config.yaml
arch: "mobilenet_v2"
model: "rotation predictor"
dataset: "regions of photos with short descriptions (Visual Genome)"
train_examples: 203450
image_size: 32
crop_scale_min: 1
horizontal_flip: true
translate: 0.06
rotation_deg: 10
norm: "batchnorm"
activation: "relu"
depths: [4, 7, 7]
kernel_size: 3
stem: "deep"
expansion: 4
widths: [40, 80, 160]
init: "orthogonal"
residual_init: "zero_last"
optimizer: "soap"
beta2: 0.999
lr: 0.0016
beta1: 0.9
shampoo_beta: 0.999
eps: 1e-08
precondition_frequency: 32
max_precond_dim: 512
merge_dims: false
one_sided: false
adamw_lr_other_params: 0.0013
grad_clip: 1.0
steps: 8600
batch_size: 256
epochs: 10.8
lr_schedule: "wsd"
decay_fraction: 0.3
final_lr_fraction: 0.1
warmup_steps: 860
weight_decay: 0.5
adamw_weight_decay_other_params: 0.01
Rows from block 5 of a small rotation predictor, named by matrix and row number. Rows with one number belong to one channel. Each number is 128 + 24 x the weight over its row's rms, rounded and kept within 0 to 255. All counts start at 0. Numbers have three digits each.
After each channel's rows are labels from the 100 images, of 14848, where the channel reaches its highest value: "patch colour" is the nearest of a few named colours to the mean colour under the peak. Only what is clearly more common there than usual is listed. The data: regions of photos with short descriptions (Visual Genome). In brackets: how many of the 100, against the usual share in percent.
# convs0: expand pointwise conv (model.blocks.5.convs.0.weight, 320x80x1x1), inputs 0-79
# convs1: depthwise 3x3 conv (model.blocks.5.convs.1.weight, 320x1x3x3, trained with AdamW), a 3x3 kernel
# convs2: project pointwise conv (model.blocks.5.convs.2.weight, 80x320x1x1, transposed), outputs 0-79

convs0.172:112113138125190175128113141126121161151103116150146182135122124114129139148159134130115129145081166103129120086131140141136114102085103136129144168150132092114092141144121116070181155160123117114124104123105134126138102117158096090142158143
convs1.172:131129080151136111096143102
convs2.172:132147136108111135101129152166090120106148127090135132144162094089122153078113150137134162134081131116135128127146109150106123120144140152091142130113066152093167123118143143122126105089095116128159166167120148124061134122139126129134112169
patch colour: white (35 vs 5.3)

convs0.107:127099126072139121096139113127151121137137144174109095152148145103163142153168107108140141167138153124153143133112111159098149171136130085187100115145134152099144143094115142097128110174106132152103070129113112120111119120148162123144132130
convs1.107:147159156152147149150157150
convs2.107:127134120089107150124129094101138156127098126094144075106110132157130127102154163132146122096154105159149144134093136133113132120119140159123091119125166131081185125061169108112104120168147137143097140115102101101124149121145134104139160133
patch colour: red (36 vs 0.7)

convs0.227:130110172137116136134122118164131123144125118123110099147141132118140113131144149157153172089112093122161147184138130150120126150114156097146110054146122138122126142146112164113127108159153129175119107117103065151086140141159137115123177128
convs1.227:156158152148142142151157155
convs2.227:151126135115146135116122109096093109116097169112136090143109119102122143125172139131149175155126126096156124134134107152114116133080148154124128151145164112088167167098121114170119128176108127100113175183122125105164120120168121132128137156
patch colour: red (41 vs 0.7)

convs0.249:132132160108090133151130072110100177167118119086157168145113132138119140107124102167132092105148157143175126084131134153104123096091120159111101154149123157116131178137117130118153150114124112111104093138146152104110148152121104149157139131
convs1.249:105133129125074159108130110
convs2.249:126107131152136102153106121124093167165115154114157124183134147114082117155146123128117125117151125147156148141113140163117114122109123131106106099126086135148092081126178124111123132187186121113111134138130127126118098115079140092168108110
patch colour: grey (62 vs 35.6)

convs0.61:126158158136138111172110115108140153128175138126170122115121107106059175141137150127174138169136134133138118096135149167122131145125115157107106137093139108161149145183135171122148139128158104116130156124145150132126113156162093130102130162
convs1.61:114116146162146176151127117
convs2.61:128124126119124169129130119156158141130125143102114132135085171126161139113144134185161175103112083115102197107140122141120141106149138135138116126133130126132160169096170115144130101140110121098100157145111120105060125133119084129152118128
patch colour: pink (28 vs 9.5)

convs0.286:140110102096127196140097064113149128151126125093100117087102122114117133119121124128130109155106129155092135109082197139139105105124120122146158157147166141140125133138155148124126119148145140101132126090107107096161168125151136100140126097
convs1.286:114136087130162135120116085
convs2.286:120123136182152107085116107106151128154138119131144131173122077115080150125122113107166150129099119090137144097092156123151191156149112112108126159119169135105119134127141153138122144124118113120140176161083134159096137144150156147123118134
patch colour: grey (61 vs 35.6)

convs0.274:167131118106134133161100134121142143143142156131146149153114110173084133147119113166167135121133172153103137111129164109083117120139092132149088086111124092151142136075109114145116140112130110080118143072136138128100113167121085144146122125
convs1.274:106093111109114117153167146
convs2.274:088092144155150144142131149155148132140140156108098156118101119115104116116105113146090197101118157179127131165134144184131116131118112123103118141141102100152120138102148110122130147115122157093141156118120170141131157156133118091078166117
patch colour: white (31 vs 5.3); pink (27 vs 9.5)

convs0.100:177164155147125106133082148103131099132123131154121148140139133177153075138102169137154113107158096137130109113138145098110152119144095128095123118150121114115098103108172150095103159164108164151113126135137090169143134127090115136098137146
convs1.100:097095135086118146119103141
convs2.100:151134115114105125159135140148136167085099131149131139131111117105123173117107162084152089098128107108124123167125143100103130165097129145164117129181168127158116131103133139124120135092118152097090141122123110111114113141090078071117096125
patch colour: pink (28 vs 9.5); white (27 vs 5.3)

convs0.310:136133128110110126092171133139130128137152132131178144106093141099103141045132066163146159109119130116108128110158169129164124125132146141142128105105093138140104167144124146141173129119126150143125142143126147142133125132137129079125064129
convs1.310:127171166146112135103104131
convs2.310:149125110158107127112147105118164110111094176149148136132184160159104133131083167086165125117111121100119122148128136130125104119151116132121122098126091159122128129135149112178121136159132092145151117089175138112163143126119134163159100177
patch colour: cyan (26 vs 1)

convs0.55:172130079153153181124106164114104145085127102111107128126077168123135113128129122161110142134122156123106090157119137096135167130148129149094094136165115115133145076121127110103121142113111133116151146149105162080119101080126123121129134154
convs1.55:143148136133150139094088095
convs2.55:094136095151155131142135173141123111118144124115155109176122139098103137143112103120103136130106168146117098157107141178120126115143131154175116101110067163090150128152108121146141151140128128148133160091090153131132166117125129178157159107
patch colour: brown (60 vs 32.6)

convs0.43:107088104147167136130117149091161099181121142138096121100142118115105108140133173113123132167150092112098139119133108149118117084133150157106102132124111162129130113178165132162132122089137116111128181153114102116112081152100132130137148096
convs1.43:107099104098100098155129132
convs2.43:139119092095143147114117128109120106101169130119129126164120141137111158083149148126121136136151148129161097122111132135123083150100159133124087121105094179082160100145173114123136141128121144114188147138089124091112123098135121114104186122
patch colour: pink (25 vs 9.5)

convs0.108:136124113126162169125170131135086148109109131101155123153142126128087157099150138130105111094120137091113094087119167130143135168089100132094123154157092094102153118150149168153134129109121129113154174139152164099126121175146129137105125140
convs1.108:124136103155142086140137087
convs2.108:095121134154121107159131161154123158091122147162128154128135133130074141140131161153141118103134166132104089169111157112158153136123133109090132130138100083142144122150126127103069096142098174136112167151152153107141114077146111142122135146
patch colour: white (32 vs 5.3)

convs0.171:103143102127153156104095089121138145156130143148137143102125117131160133163065129120113141137124171187135148099117115119137120186147115126117145102152139170126154135122111105148123155146108098122118135107125142105117167159107136175116086076
convs1.171:151142137099080101140144137
convs2.171:163086095172137148099114141113128119119175157109135132152123097083142141117158111143095121106144152158151133171137128146076153161155080136131127116132151140097129123094107132123130106117141135143100176085128143120116141145164126093116137175
patch colour: grey (60 vs 35.6)

convs0.30:087140071108133133117144159123082156133107086128151154116122101152157158128145176120146101152112167118080120116121086137140109134140122145150127158121119120146128120114106119149146125164162133163130086185118137112126157102132155075152126122
convs1.30:162143176130107108136115147
convs2.30:113101062124131154147121166159133109101109124113141157115135170081098111133127098106142125110131109121123108139147098089103119120143107140102149140111158136163127100110155093103163122124129155190131110112118096164103120140173146160141156108
patch colour: white (52 vs 5.3)

convs0.60:179106112141124146125132128123120111118115139132114128069118063136138124193135128100097119115119106167116103122099119094121130142148169121135166156121091130175099095129137124189141146101116140105138152127132146110124098135129185131120133139
convs1.60:136151144087104093127108107
convs2.60:090132148114112179091120126078162098136149144147155121146131116159134190126185108130121108107107138100174118135135109115109141130139130140147131122155148175091116137087100145133096141119141115103143154161091154124129138097127135163121104098
patch colour: pink (27 vs 9.5)

convs0.308:089090142093127145130158147112080130123099095190146101094121115146088115119131146099109097146140138109082166131074131123136152123108127151097126164144105112147149123177117142123133112121143139124127090118128121101126148117183132141087117146
convs1.308:092154128093149142108101111
convs2.308:099150105133193100094128158119130150136140128089158107117145164109121146129158081152073120132144150162105116114109111099116145177122141107133175101132161116126130107137148103114116116118108147153105151121110169081110092122118116131145095146
patch colour: grey (66 vs 35.6)

convs0.48:107147126078136123145083126122129151144143169088165126133104117175132167136155074144175117093122137131139127076123162100158112144145114145139146139162111079132163150126105112141134111132114160106125168148148123107130113125155159157152119115
convs1.48:133144115138193140134145129
convs2.48:132148141107164152142112097123119153121116134150105082130128152097113151105148111176126101098133161131177118153095137145150076124137136144139144105147118123107152155097127094129075148098136167147105140126126133163123122132122098061112128170
patch colour: cyan (36 vs 1); blue (26 vs 0.8)

convs0.117:123141082138143077117165085145118110084153181153141120113119125133150134138119153097085110114145151131173130138135096141126108121110131123136145140069111107117139136133115111153095156110136125126088089107100146168060108116141123115150125127
convs1.117:151111110162103108158113100
convs2.117:148102082154096167164112119129148131095144096140127100147157153126094080148131141139145097123110128101154128102178153118134113122083150145134136113136077113106159100121115146138137108102094151133168108112110099133106147096083128161149138146
patch colour: black (32 vs 11.7)

convs0.313:111136106139154153124111128100165114123147134117116139139113110180101132090135091094111132129160117139161143163141127112115149169156107122113127124149158093159166121096090114110099090152123099149125132146178135074151127137143120156116176085
convs1.313:145149135095088096128147147
convs2.313:106101152116183151148121154125111119133167139142180150096122119115126147139146126156107129134152188128081123169123126117133167112087091125135141126121152073154142143094098064133141108106147131124113138106111132132088131130142098098130139127
patch colour: grey (66 vs 35.6)

convs0.280:115113091135148134132132140111119164150133128133132144121115095120174119115145099122132141109133103131117121111127148118144153099135155140135132161156145148168158102144061159108135106143120116149094123167075136123145111077189134082106080154
convs1.280:132141104146154086127099100
convs2.280:108106117194105081164120127134126140110158147136152112116103103136094097159091121105123151160110131154147128139142132146102110171131122175106076130170149137091081135155143122136100146128145138110153089119113134128081132114143136095130148118
patch colour: cyan (35 vs 1)

convs0.265:104131128094145127119185160141094166116181131136165113145109096136111115138065123102144122138141162108152144139118160139135133073096090128130136113121137149135146119133159144126089126125127083130192125118146115135080138120132112157107153130
convs1.265:153102150161090121141103132
convs2.265:137149146104101086122098137118127136104106155151167137167108111137159132058132108115122093167144103118120106140091154102104126156126131121108103127118139158143092091134101166139092124137138065151108130100139133113117120114128155078147129100
patch colour: pink (30 vs 9.5)

convs0.229:157141131143123129140109161174132146129211108130082161119166108116137095098114195130111146105102166145092102136122138144133098136133163085169135109135098125139141161119109129107120111118111155117165117127139124138140136156124103119155116138
convs1.229:124117119123131129096086082
convs2.229:141144089123155147106133124106125129158129139145155116171143134128131151138164153097123179132135111119161128119080099137093117105109118162168115068143134128124111162128142099158173114143103152112132076182110118122108120118124178126127094133
patch colour: black (39 vs 11.7)

convs0.76:144116097100175125160125132119136134143143148126155188155157141135124140137106130119089119136141160099154095125118068145120149097128133158104139140133146128090137139143136105164093131134148132101129150168129133093134151153139149128118039147
convs1.76:158155142137124132158159165
convs2.76:130134151163124125109131127110110079138118128052149138138169104120178108130154097140188142147096140188155135096119106132118144147136093150103106126112132136114124129093114139118153165109145133118135148103163101150161111138166150144136138143
patch colour: pink (33 vs 9.5); white (30 vs 5.3)

convs0.113:109134102123112164078146091159122101116122142092115128162147182109119098115088126123130137136070136102106132161145144109104103171129100080095130112117083109104137143127143125090122153108139145149138152096125133113107143160112142129160107162
convs1.113:093139148088133158100116131
convs2.113:125144165097121078141124110103119136121156138118096142148142139138142050123079099086146143139131145156092142145146125169114138150142097084155152161127081131097107143162124155158143138154105123122118129132140134157142142121108125153092122092
patch colour: pink (30 vs 9.5)

convs0.169:134144125170126136124124146150142144132132089170113101114151136164109126104105115113130113146145084152123139122121084095176144146134134099103159161123121108139182095119176101124054112162142113140139138132125097156146143118100112166141154137
convs1.169:102106142097109164103115148
convs2.169:111132128086137119132108084173091157120116142181144095114139123137088113119120150139118104145095129096123144126146130117142139153122146109114128134112081108145069066109086120126115151129154157136172102126133135134153136124109113085158094098
patch colour: grey (63 vs 35.6)