From a checkpoint of a small rotation predictor: 1.89M parameters.
Rows from block 5, named by matrix and row number. Rows with one number belong to one channel. Each number is 128 + 24 x the weight over its row's rms, rounded and kept within 0 to 255. All counts start at 0. After the name is the row's rms in percent of the matrix's.
# convs0: expand pointwise conv (model.blocks.5.convs.0.weight, 320x80x1x1), inputs 0-79
# convs1: depthwise 3x3 conv (model.blocks.5.convs.1.weight, 320x1x3x3, trained with AdamW), a 3x3 kernel
# convs2: project pointwise conv (model.blocks.5.convs.2.weight, 80x320x1x1, transposed), outputs 0-79
convs0.102 096 [159 139 137 143 117 119 116 161 129 115 116 105 137 141 146 146  99 111 108  94 101 123 150 175 101 119 145 123 116 118 157  80 178 137 152 137 147 111 126 165  94  94 139 134 136 129 105 167 138 122 121  91  79  94  89 136 163 132 139  89 192  90 136 103 156 113 143 149 121 132 131 109 149 140 135  83 115 130 133 131]
convs0.103 103 [128 120 106 142 121 108  76 127 146 160  99 122 103  84 154 115 126 134 106  95 105 136 131 131 167 162 108 124 118  97 125 126  76 139  91 127 110 156 120 154 104 113 114 168 116 107 117  86 102 140 159 117 100 117  75 126 117  94 111 153 165 145 178 138  98 138 103  96 125  95 100 113  98 143 125 110 123 109 117 141]
convs0.104 109 [136 114 125 118 101 115 132 132 155 121 130 138 140 107 178 147 172  90 119  99 114  80 152 128 165 139 114 109 114 148 157 123 198 144 124 126 109 121 135 158 103 116 103 165 146 160 111  82 136 180 144 137 109 148 143 154 117 117 112 124 116 151 144  84 143 104 140 118  76 114 114  93 120 136 137 139 127 163 160 104]
convs0.105 085 [136 135 153  98 162 154 116 131 131 119 133 140 162 124 151 143 151 112 143 128 105 175 143 151  90 114 101 116 167 115 172 105 168  96 140 128 168  95 130 168 109 109 109  97 125 140 155 154 124 105 109 120  98 103 104 157 183 118 133  94 180 164 155 135  93 114 114 156 108 113 120 147 157 124 118 100 129 118 129 139]
convs0.106 104 [122 136 134 116 136 102  92 121 131 162  82 151 115  74 139 126 121 157 111 127 131 128 131 117 132 173 144 145  77 179 127 145 141 141 117 121 109 134 110 110 164 150  85  70 166 143 106 116 106 161 171 113 159 130  88 129 124 133 124 125 126 135 112 147 160 137 135  86 135 139 168 147 133 100 181 110 126 141 116 142]
convs0.109 077 [134 164 169 118  78 132 114 160 158 128 136 109 129 142 154 171 138 124  87 109 149 102 105 105 138 164  98 121 117 151 135 149 137 113 159 147 141 121 137 128 138 115 116 171 142 144 101 153 145  90  95 130 142 139 113 147 138 143 163 107  98 187  83 177 146 106 138 113 158 106 113 121  99 163 121 139 134 154 114 156]
convs0.110 089 [155 108 136 103 116 137  89 145 123  95 102  93 101 123 107 127 103  82 142 146 139 136 113 126 105 126 108 118 156 108 103 121 129 169 159 160 122  91 132 136 121 181 108 129 115 117 172 127 137 142 136 114 124  81 159 110 114 100 135 157 145 123 132 141  90 118 144 129 102 140 158 149  77 111 132  67 125  94 106 173]
convs0.111 098 [139 135 148  94 153 160 180 163  93 114 116 120 107 115 118 139 141 113 106 118 141  81 108 139 157 101 120 114 142 124 138 180 158 135 146 162 122 113 149 112 149 146 151 137 145 103 160 159 183 149 129 159 171 126 140 115 152 106 130 101 110 125 160 164 141 107 108 125 156 169 131 154 155 123 111 103  96  84 132 122]
convs0.112 093 [112 169 117 122 114 160  84 100 111  99 132 107 173  98 138 109 129 116 142 138 129 137 135 150  77 120 103 129 148 144 120 142 178 113 119 142 150  77 132 141 128 125 153 111  97 152 147 173 159 162 123 147 133 157 109 119 127 136 135  90 173 151 109 129 116 142 106 142 144  99 127 179 177 111 121  83 111 150 119 112]
convs0.114 106 [177 126  67 123 108 156 112 142 111 112 160  93 143 122 103 131 139 130 136 107 106 130 125 130 151 146 152 124 146 160 110 115 144 161 145 170 110 118 127  98 187 129 143 144 118 123 164 161 132 138 100 107 157  97 153  93 133 116  97 142 153 146 111 165 122 140 135 137 135 180 126 125 156 185  86 141 101 125 109 135]
convs0.115 093 [127 105 121 149  74 145 105 138  78 118 141  94 133 142 123 124  99 131 118 192 171 142 130 130 160  99 153 149 123  97 110 103 141 100 109 120  96 143 126 110 119 167 124 138 112 130 151 139 144 120 113  94 152 122 110 127 106  96 115 171 141 144 141 112  97 136 162 133 108 131 127 170 108 117  92 135 108 108 189  87]
convs0.116 090 [137 158 117 165 121 120 108 144 124 127 131 125 150 133  88 123 124 139 146 137 142  98 118 122 121 148  89 157 120 114 133 135 124 138 105 135 161 118 155 100 158 175  93 134 114  89  83 140 107 128  97 109 129 137 144 115 176  92 100 127 140  78 129 127  84 101 184 108 106 139 123 128 118 167 130  60 150 159 143 126]
convs0.118 115 [124 112 163 125 155 120 131 123 111 125 142 119 143 122 173 131 126 111 137 141 111 124 128 134 155 143 104 177 144 147 117 165 145 109 129 156 190 102 151  84 101 159 112 160 147 104 119 116 131 191 129 153 103 144 139 165  93 142 116 126 124 161 157 145 168  97 103 134 109 153 153  89 132  80 139 143 106 135 157 139]
convs0.119 106 [100 123 121  88 139 107 141 115 123  94 128 154  81 146 121 126 138 125 105 138 106 132 143  69 162 139 134 132 127 114 136 144 124 116 135 113 133 137 135 170  87 127 137 161 169 159 164 141 105 151 131 141 120 128 111 160 139 174 113 130  50 134 155 127 170  93 121  95 121 137 133 133 151 112 171 154 142 173 116 146]
convs0.120 105 [148 109 147 144 154  94 118 162 134 139 134 134 114 120 122 172 168 105  73 165 126 127  96 156 124 162  98 132 152 165 157 126 157 139 113 100 104 147 125 164 114 133  38 131 125 160 119 143 124 100 156 121 143 135  97 151 109 138 108 122 146 103 120  89 125 111 160  97 116 155 104 144 116 131 145 126 140 148 113 119]
convs0.121 109 [145 146 107  98 131 138 172 125 112 116 131 143 154 131 112 113 131 135  67 130 193 161 129 171 114 132 157 123 103 158 129 138 110 153 125 134 128  92  86 113 143 142 103 114 156  91 120  93 122 118  93 154 149 119  95 154 151 112 145 120 132 141 126 104 164  67 129 122 123 117  73 119 105 142 165 133 121 142 148 148]
convs0.122 107 [114 133 123 156  90 140  99  98 116 101 110 109  75 125 126  97 107 132 127 184 131 139 137 119 153 131 116 135 140  94 111 103  88 102 112 134 154 164 154 129 106 147 103 145 143 155 113 134 137 116  76 105  49 119 131 141 124  99 145 118 101 141 113 142 148 102 175 138  97  97 138 137 109 111 112 157 127 119  98 104]
convs0.123 101 [154 120 130 113 106  97 105 131 111 130  92  55 114 103 157 127 185 157 103 112 129 128 130 119  99 109 180 146 105 113  90 122 154 154 116 127  74 124 131 105 112 139 113 139 177 123 120 132 105 115  97  88 136 154 116 153 112 123 131 125 101 167 106 164 130 134 137 112  99 107 128  86 113 110 118 118 123 153 159 137]
convs0.124 110 [105 162  99 123 133 135 114 135 144 110 124 131 151 155 153 133 163 138 145 105 130 103 133 133 140 167 104 150 145 157  78 154 167 181 143 118  76  91 151 103 144 124 107 172 116 103 131 113 139 158 132 118 163 113 165 116 154 114 111 107  94 125 112  86 132 110 162 116 163 162 117 145 107 166 133 138 141 148 164 121]
convs1.102 099 [147 126  94 171 111 117 141 100 108]
convs1.103 113 [132 104 126 127  87 105 104  87 119]
convs1.104 098 [100 111  89 107 145 126  99 154 146]
convs1.105 113 [134 145 112 148 188 119 121 143 111]
convs1.106 098 [ 96 112 116 140  96 146 132 151  87]
convs1.109 097 [138 131 147 133 150 138 178 154 159]
convs1.110 090 [136 140 148 103  97  96 140  94 103]
convs1.111 103 [149  99 117 148 118 121 137  73 118]
convs1.112 099 [151 122 155 150  91 129 172 120 137]
convs1.114 099 [156 138 146 148 154 154 151 147 165]
convs1.115 095 [ 91 102 138 113 155 136  87 114 117]
convs1.116 103 [134 119 151  92 110 166  91 121 137]
convs1.118 091 [100 111 100 105 108 118 148 165 152]
convs1.119 108 [106  87 113 142 127 101 127 165 150]
convs1.120 104 [111 124  83 148 131 124 112 121  82]
convs1.121 118 [139 124  97 119 123  86 108 109  91]
convs1.122 095 [110  93 101 104 133 138 127 174 137]
convs1.123 112 [147 125 141  87  89 103 146 119 149]
convs1.124 096 [149  89 129  99 122 140 126 164  97]
convs2.102 111 [ 93 170 120  73 153 127 161 122 127 132 121 128 135 112  67 169 126 104 156 121  75 143 105 109 126 139 152 155 146 138  99 111 106 102 166 143  71 143 143 167 136 130  80 123  90 113 129 128 135 146 112 112 133 109 149 133 153 143 151 152 130  91  90 137  93 119  91 135 146 107 111 117 141 110 141 136 152 142 122 134]
convs2.103 078 [153  80 154 143 175 144 116 121 120 143 112 152 139 138 132 108 134 169 112 130 109 116  96 119 125 143 103  90 157 155 141 131 147 105 158 121 125 135 122  90 127 143 137 145 142 139 202 159 115 110 105 119 152 111 194 119 163  80 141 133  86 136  83 119 134 118 150 159 149 107 155 135 140 147 106 138 129 136  99 119]
convs2.104 091 [148 110 179 130 123 147 127  88 103 126 127  96 133 152 100 141 105 113 106 162  79 105 124 121 158 100 123 115 130 115  79 106  94 146 138 134 108 161 108  89 137 138 130 133 138 100  97 127 146 119 132 128 141 140  75 100 113 154  70 155 121 111 163 176 147 130 114 104 121  99 113 139 163 138 108 153 101 106 102 106]
convs2.105 091 [ 92 124 113 122 136 105 140 133 124 142  97 158 158 115 161 146 159 113 120 142 115  96 150 160 151 140 100 114 108 153 125  99 105 117  87 126 160 143 150 189 121 144 136 135 147 146 153 129 158 103  96 173  72 119 184 119 130 113 155 137 140 132  99 136  95  99 114 112 144 121 136 100 133 172 109  88 107 153 143 142]
convs2.106 098 [110 130 117 120 101 175 151 156 141 142 117 147 100 144 109 139 154 161 118 125 126 116 121  98 162 129 115 106 141 131 152 105 108 155 135 115 138 141 130 142  87 118 138 118 117 133  79 143 111 103 115 116  97 134 156 201  97 111 148 106 129 135 177 138  82 179 175 116 161 136 151 131 107 163  87 105 114 136 112 133]
convs2.109 081 [158 134 136 119 136 150  98 140 127 168 117 132 136 118  91  99 114 121 114 154 151 105 166 115 165 173 136 134 138 104 121  92 151 110 133  91  84 154 133  94 153 136 165 146 170 117 180 137 106 146 120 134 109 112 146 130 111  85 173 129 133 102  80  82 132 116 163 133 152 111 109 125 162 115 135 139 123 125 167 120]
convs2.110 089 [ 67 121 126 113 102 169  93 139 165 118 148 131  89 136 136 127 116 107 117 107 143 153 133 131 151 151 109 150 117 148  87 140 162 136 114 122 100 176 112 128 146 122  91 137 137 116 166 151 112 167 126 179 169 148  88 114 150 124 103  90 154 118 134 124 176 118 130 174 134 128 109 154  97 125 123 123 118 128  89 126]
convs2.111 088 [120 130 164 113 122 140 154 111 113 121 133 116 135 146  97 131 111 134  79 122 107 139 119  97 123 122 112  95 117 141 125 171 102 109 154  95 153 139 157 141 117 109 182 141 116 103 127 137 165 105 140 149 132 160 109  79 149  81 119 117  72 117 135 122 129 141 155 104 152 167 148  72 130 170 108 150 160 112 110 104]
convs2.112 106 [123 119  75 150  97 127 153 113 117 127 123 135 157 143 151 128  96 134 140 119  88 127 108 139 135 122  88 118 134 130 136 151 127 120 149 171 157 129 105 100 117  96 124 112 103 159 184 148 198 119 133  93 133 110 106 133 134 160 165 167 158 128 128 140 118 171 123 115 119 120 104  73  99 117 148 137 104 154 105  96]
convs2.114 090 [168 147 140 104 104 157 168 132 123 136 139 111 134 131 188 152  73 101 124 124 125 172 144 123 124 152 149 150 108 183 143 150  86  94 124 144 140 142 121 118 139 120 117  87 151 149 132 125 126 130 110 145 141 169 115 143 124 180 123 130  99 140 163  88 140 143 126 115 159 148 132 103  95 133 159  73 132 123 119 119]
convs2.115 096 [ 90 106 123 132 135 175 150 112  82 114 123 144 164 123 119 106 107 132 145 116 125  90  95 108 165 169 132 144 131 123 127 123 129 162 149 106 156 123 148 105 128 152 159 140 116 130  87 124 140 135 161  79 147 125 127 144 160 149 144 167 139 144 122 171 123 123 100 152 135 127 129 150 140 138  98  97  56 117 129  74]
convs2.116 096 [119 124 107  99 145 114 116 113 131 173 138 143 141 135 159 116 111  86 133 144  87 152 147 117 112 102 137 165 155 125 128 112 111 141 120 116 132 147 127 135 155  68 109 118 118 104 111 173 152 156 122 126 115  57 101 157 117  94 166 117 119 133 159 106 177 174 119 172 151 148 115  93 108 107 127 113 135 133 125 109]
convs2.118 109 [104 151 160 125 144 119 131 135 155 106 149 102 180 153 120 178 135 162 168 121 141 111 118 163 142 108 131 106  85 144 145 135 160 151 110 103 137 172 127 106 141 120 109 123 142  98 151 140 164  86 135 138 178 143  82  94 130 182 135 105 162 114 131 149 142 107 160  97 129  93 123 124 119 104 134 119 126 134 121 105]
convs2.119 120 [127  94 106 116 110 136 102 129 116 142 161 112 117 135 168 122 100 136 150 169 137 110 124 120 151  95 120 155 113 122 134 138 125 136 150 151  95 169 122 131 107 107 123 130 110  91 163 158 152 113 103 148 137  82 173 147 121 120  93 103 133 107  90 113 136 106 156 130  92 122 156 168 103  80 107 149  76 122 109  81]
convs2.120 106 [102  87 146 144  93 114 135 149 125 144 103 130 157 138 105 155 137 129  99 141 110 147 118  66 144 111  96 145 152 101 138 130 112  75 171 112 122 114  64 137 111 144 114 114 107  95 110 135  93 145 165 116  96 125 164 139 156 138 128 122 112 151 159 129 159 122 103 102  95 120  99 104 122 163 164 126 123 134  98 117]
convs2.121 074 [119 103 117 129 175 155 130 111 110 129 101 122 110 131 109 143 122  83 154 158 118 112  91 110 130 165 113 105 137 127 152  96 131 148 178 130 123 136 163  91 152 110 131 126 131 113 107 119 175 147 142 129 101 157 140 131 107 119 129 127 165 151 150 127 130 150  89 157 159 115  43 139 142 165 113 118 139 100 167 122]
convs2.122 112 [135 125 101 146 156 118 134 129 121 137 142 121 101 146 143 129 192 109 145 105 120 123 155  98 151 104 181 122 143  91 119 131 135 134 152 147 150 115 148 133 114 136 123 100  92 196 146 143 111 150  74 149  84 134 157 141 150 117 149  90 103  94 112 107 163 175 135 116 131 164 117 144 125 143 147 170 118 129 114 115]
convs2.123 105 [141 105 156 172 120 114 107 132 102 137 112 133 150  91 106 101 115 130 127 184 131 132 158 151 110 130 135 142 112 115 115 160  93 158 162 113 128 102 144 111 172 123 108 139 131 133 123 103 131 100 171 107 113 158 160 128 155 157 141 121 137  87  99 123 162 133 151 127 128  92 177 153 181 147 127 145  76  97 134 136]
convs2.124 103 [122 101 106 147 148  95 136  95 155 150 130 151 123 150 108 125 126 141 139  67 147 135 104 108 112 102 107 157  90 152 100 144 145 109 125 153 131 132 136 119  98 127 130 106 134  96 141 198 145 149 123 132  87  84 136 152  75 106 161 125 112  96 136 162 146 116 116 153 111 159  95 140  82 118 132 123 130 124 160 105]