config.toml
horizontal_flip = true
activation = "relu"
depths = [4, 7, 7]
kernel_size = 3
optimizer = "soap"
lr = 0.0016
merge_dims = false
weight_decay = 0.5
Rows from block 5 of a small rotation predictor, named by matrix and row number. Rows with one number belong to one channel. Each number is 500 + 50 x the weight over its row's rms, rounded and kept within 0 to 999. All counts start at 0. Numbers have three digits each. After the name is the row's rms in percent of the matrix's.
After each channel's rows are labels from the 100 images, of 14848, where the channel reaches its highest value: "responds to" is what is common among them. Only what is clearly more common there than usual is listed. The data: regions of photos with short descriptions (Visual Genome).
# convs0: expand pointwise conv (model.blocks.5.convs.0.weight, 320x80x1x1), inputs 0-79
# convs1: depthwise 3x3 conv (model.blocks.5.convs.1.weight, 320x1x3x3, trained with AdamW), a 3x3 kernel
# convs2: project pointwise conv (model.blocks.5.convs.2.weight, 80x320x1x1, transposed), outputs 0-79

convs0.92 095:531502540517489535451546427467477509500528472462423486467526496399517477498525542512500493440470669443421514523459525609468497617508546447471466419503447619457479526452509545609503412476487525539503454418493467535530534493472468484594536459
convs1.92 082:540502479543483415576488429
convs2.92 091:513509459546418551526512445616487534461384503473465516555480471454501564530489515455562427515531552503468471648529519483468561506494461390496558545474428510471529458562546479541528529446543547420584468540483456522503554475441565410449441563
responds to: text has "red"

convs0.301 102:509431443454522528451521598464497513546494511412389489549480429437436441417554501425392463560476483488423511484537531569453543468495523571502487527488574469516456469551534440537516438474561566518568601509488447560488498489544597509446453566
convs1.301 112:532521397500512437522466432
convs2.301 106:484492498591585481503501435425393469427531563596502520497503438559440428509488553493496469534429549477578474578429424580591513563519511529456473587493534493497508488475595538509484506537506521505598411516460506509455391450510452533473507447
responds to: text has "man"

convs0.202 100:554544465483334432558430420375479469475538556564440489516516520591535482472453563545502470474457602526489492485483522491460517530530486557559533426535517506504557524497471471489425511503491595448428525546460530569437467425459555526572515447
convs1.202 089:606564502559505489551521483
convs2.202 082:459572537506566392443496455573470451462504498506493502476568475539471493510547404607556465471528543476460477472467485487442484462479450594444519516412588498451579570583494560463554486504536435537597503593538405480508442503517531506498469601
responds to: text has "black"

convs0.42 114:400441486411517469508544483507553458478480477440539464470538528531505452562453476442531561592540566437442487610485575548465517420561518570578424449496587575491521569481523553568438424501523554554512447411551489492482566470575499519489492491
convs1.42 102:529462455582519403510504462
convs2.42 124:475515410481479479549510543526451525591471602505422515559464465479482513461429441425501427561501398469525568486522488502473525537525496440486586490479484482517380458537564494576459424425470555617603509524528537536449505441433499452530500563
responds to: text has "man"

convs0.35 110:509508510453579580471483520499482405471412496530505450472585504496657504434579488511558533559509583518524467595504546540472525433463572505439523430496503526496495462562472560456532450550451420526483477526483454525464529478535542610405565438
convs1.35 105:549496539449401447521545529
convs2.35 101:519561516502483451402566461422521514568459535419497546499466538479547504506428567503451520626558469535527451477502494532439467497523482396456528514433478534439478508534447603514464506482489566542572536406518449568509608542519541591519419431
responds to: text has "red"

convs0.196 102:469443442507492517492551499490530530465481481490515541359548526513495415559627597510447538553539427550445439510519519518447497401488522526438474542567529429439462542553570425473592507493438487576495539472600582538495549465501491530567475499
convs1.196 094:527550475542493413477407487
convs2.196 115:500497392606499475477480575533484452440577507494510458418479506545561438461455479502440512441538481502511599531454489597530487464541467455528468581486552469455434472524510560469522464539587554472601543540469484420445487481635563450474576484
responds to: text has "man"

convs0.288 103:511445538523510541465477500540571412465484598471430495534516496533499449542489418516599548540425524471447561573464500574435528506565539509391527428476498503471566534521468577565519526512460474472461549430490414400514563534490546605529593476
convs1.288 094:541457567447434470565539525
convs2.288 088:514508500521513497376500527481484427472514515473517500514548490529545469459447587578516474399524508418508434490541512554619547507643569500471498489606484547452470487510593563496440461622546517564503540515422472486550456564512557529486516542
responds to: text has "red"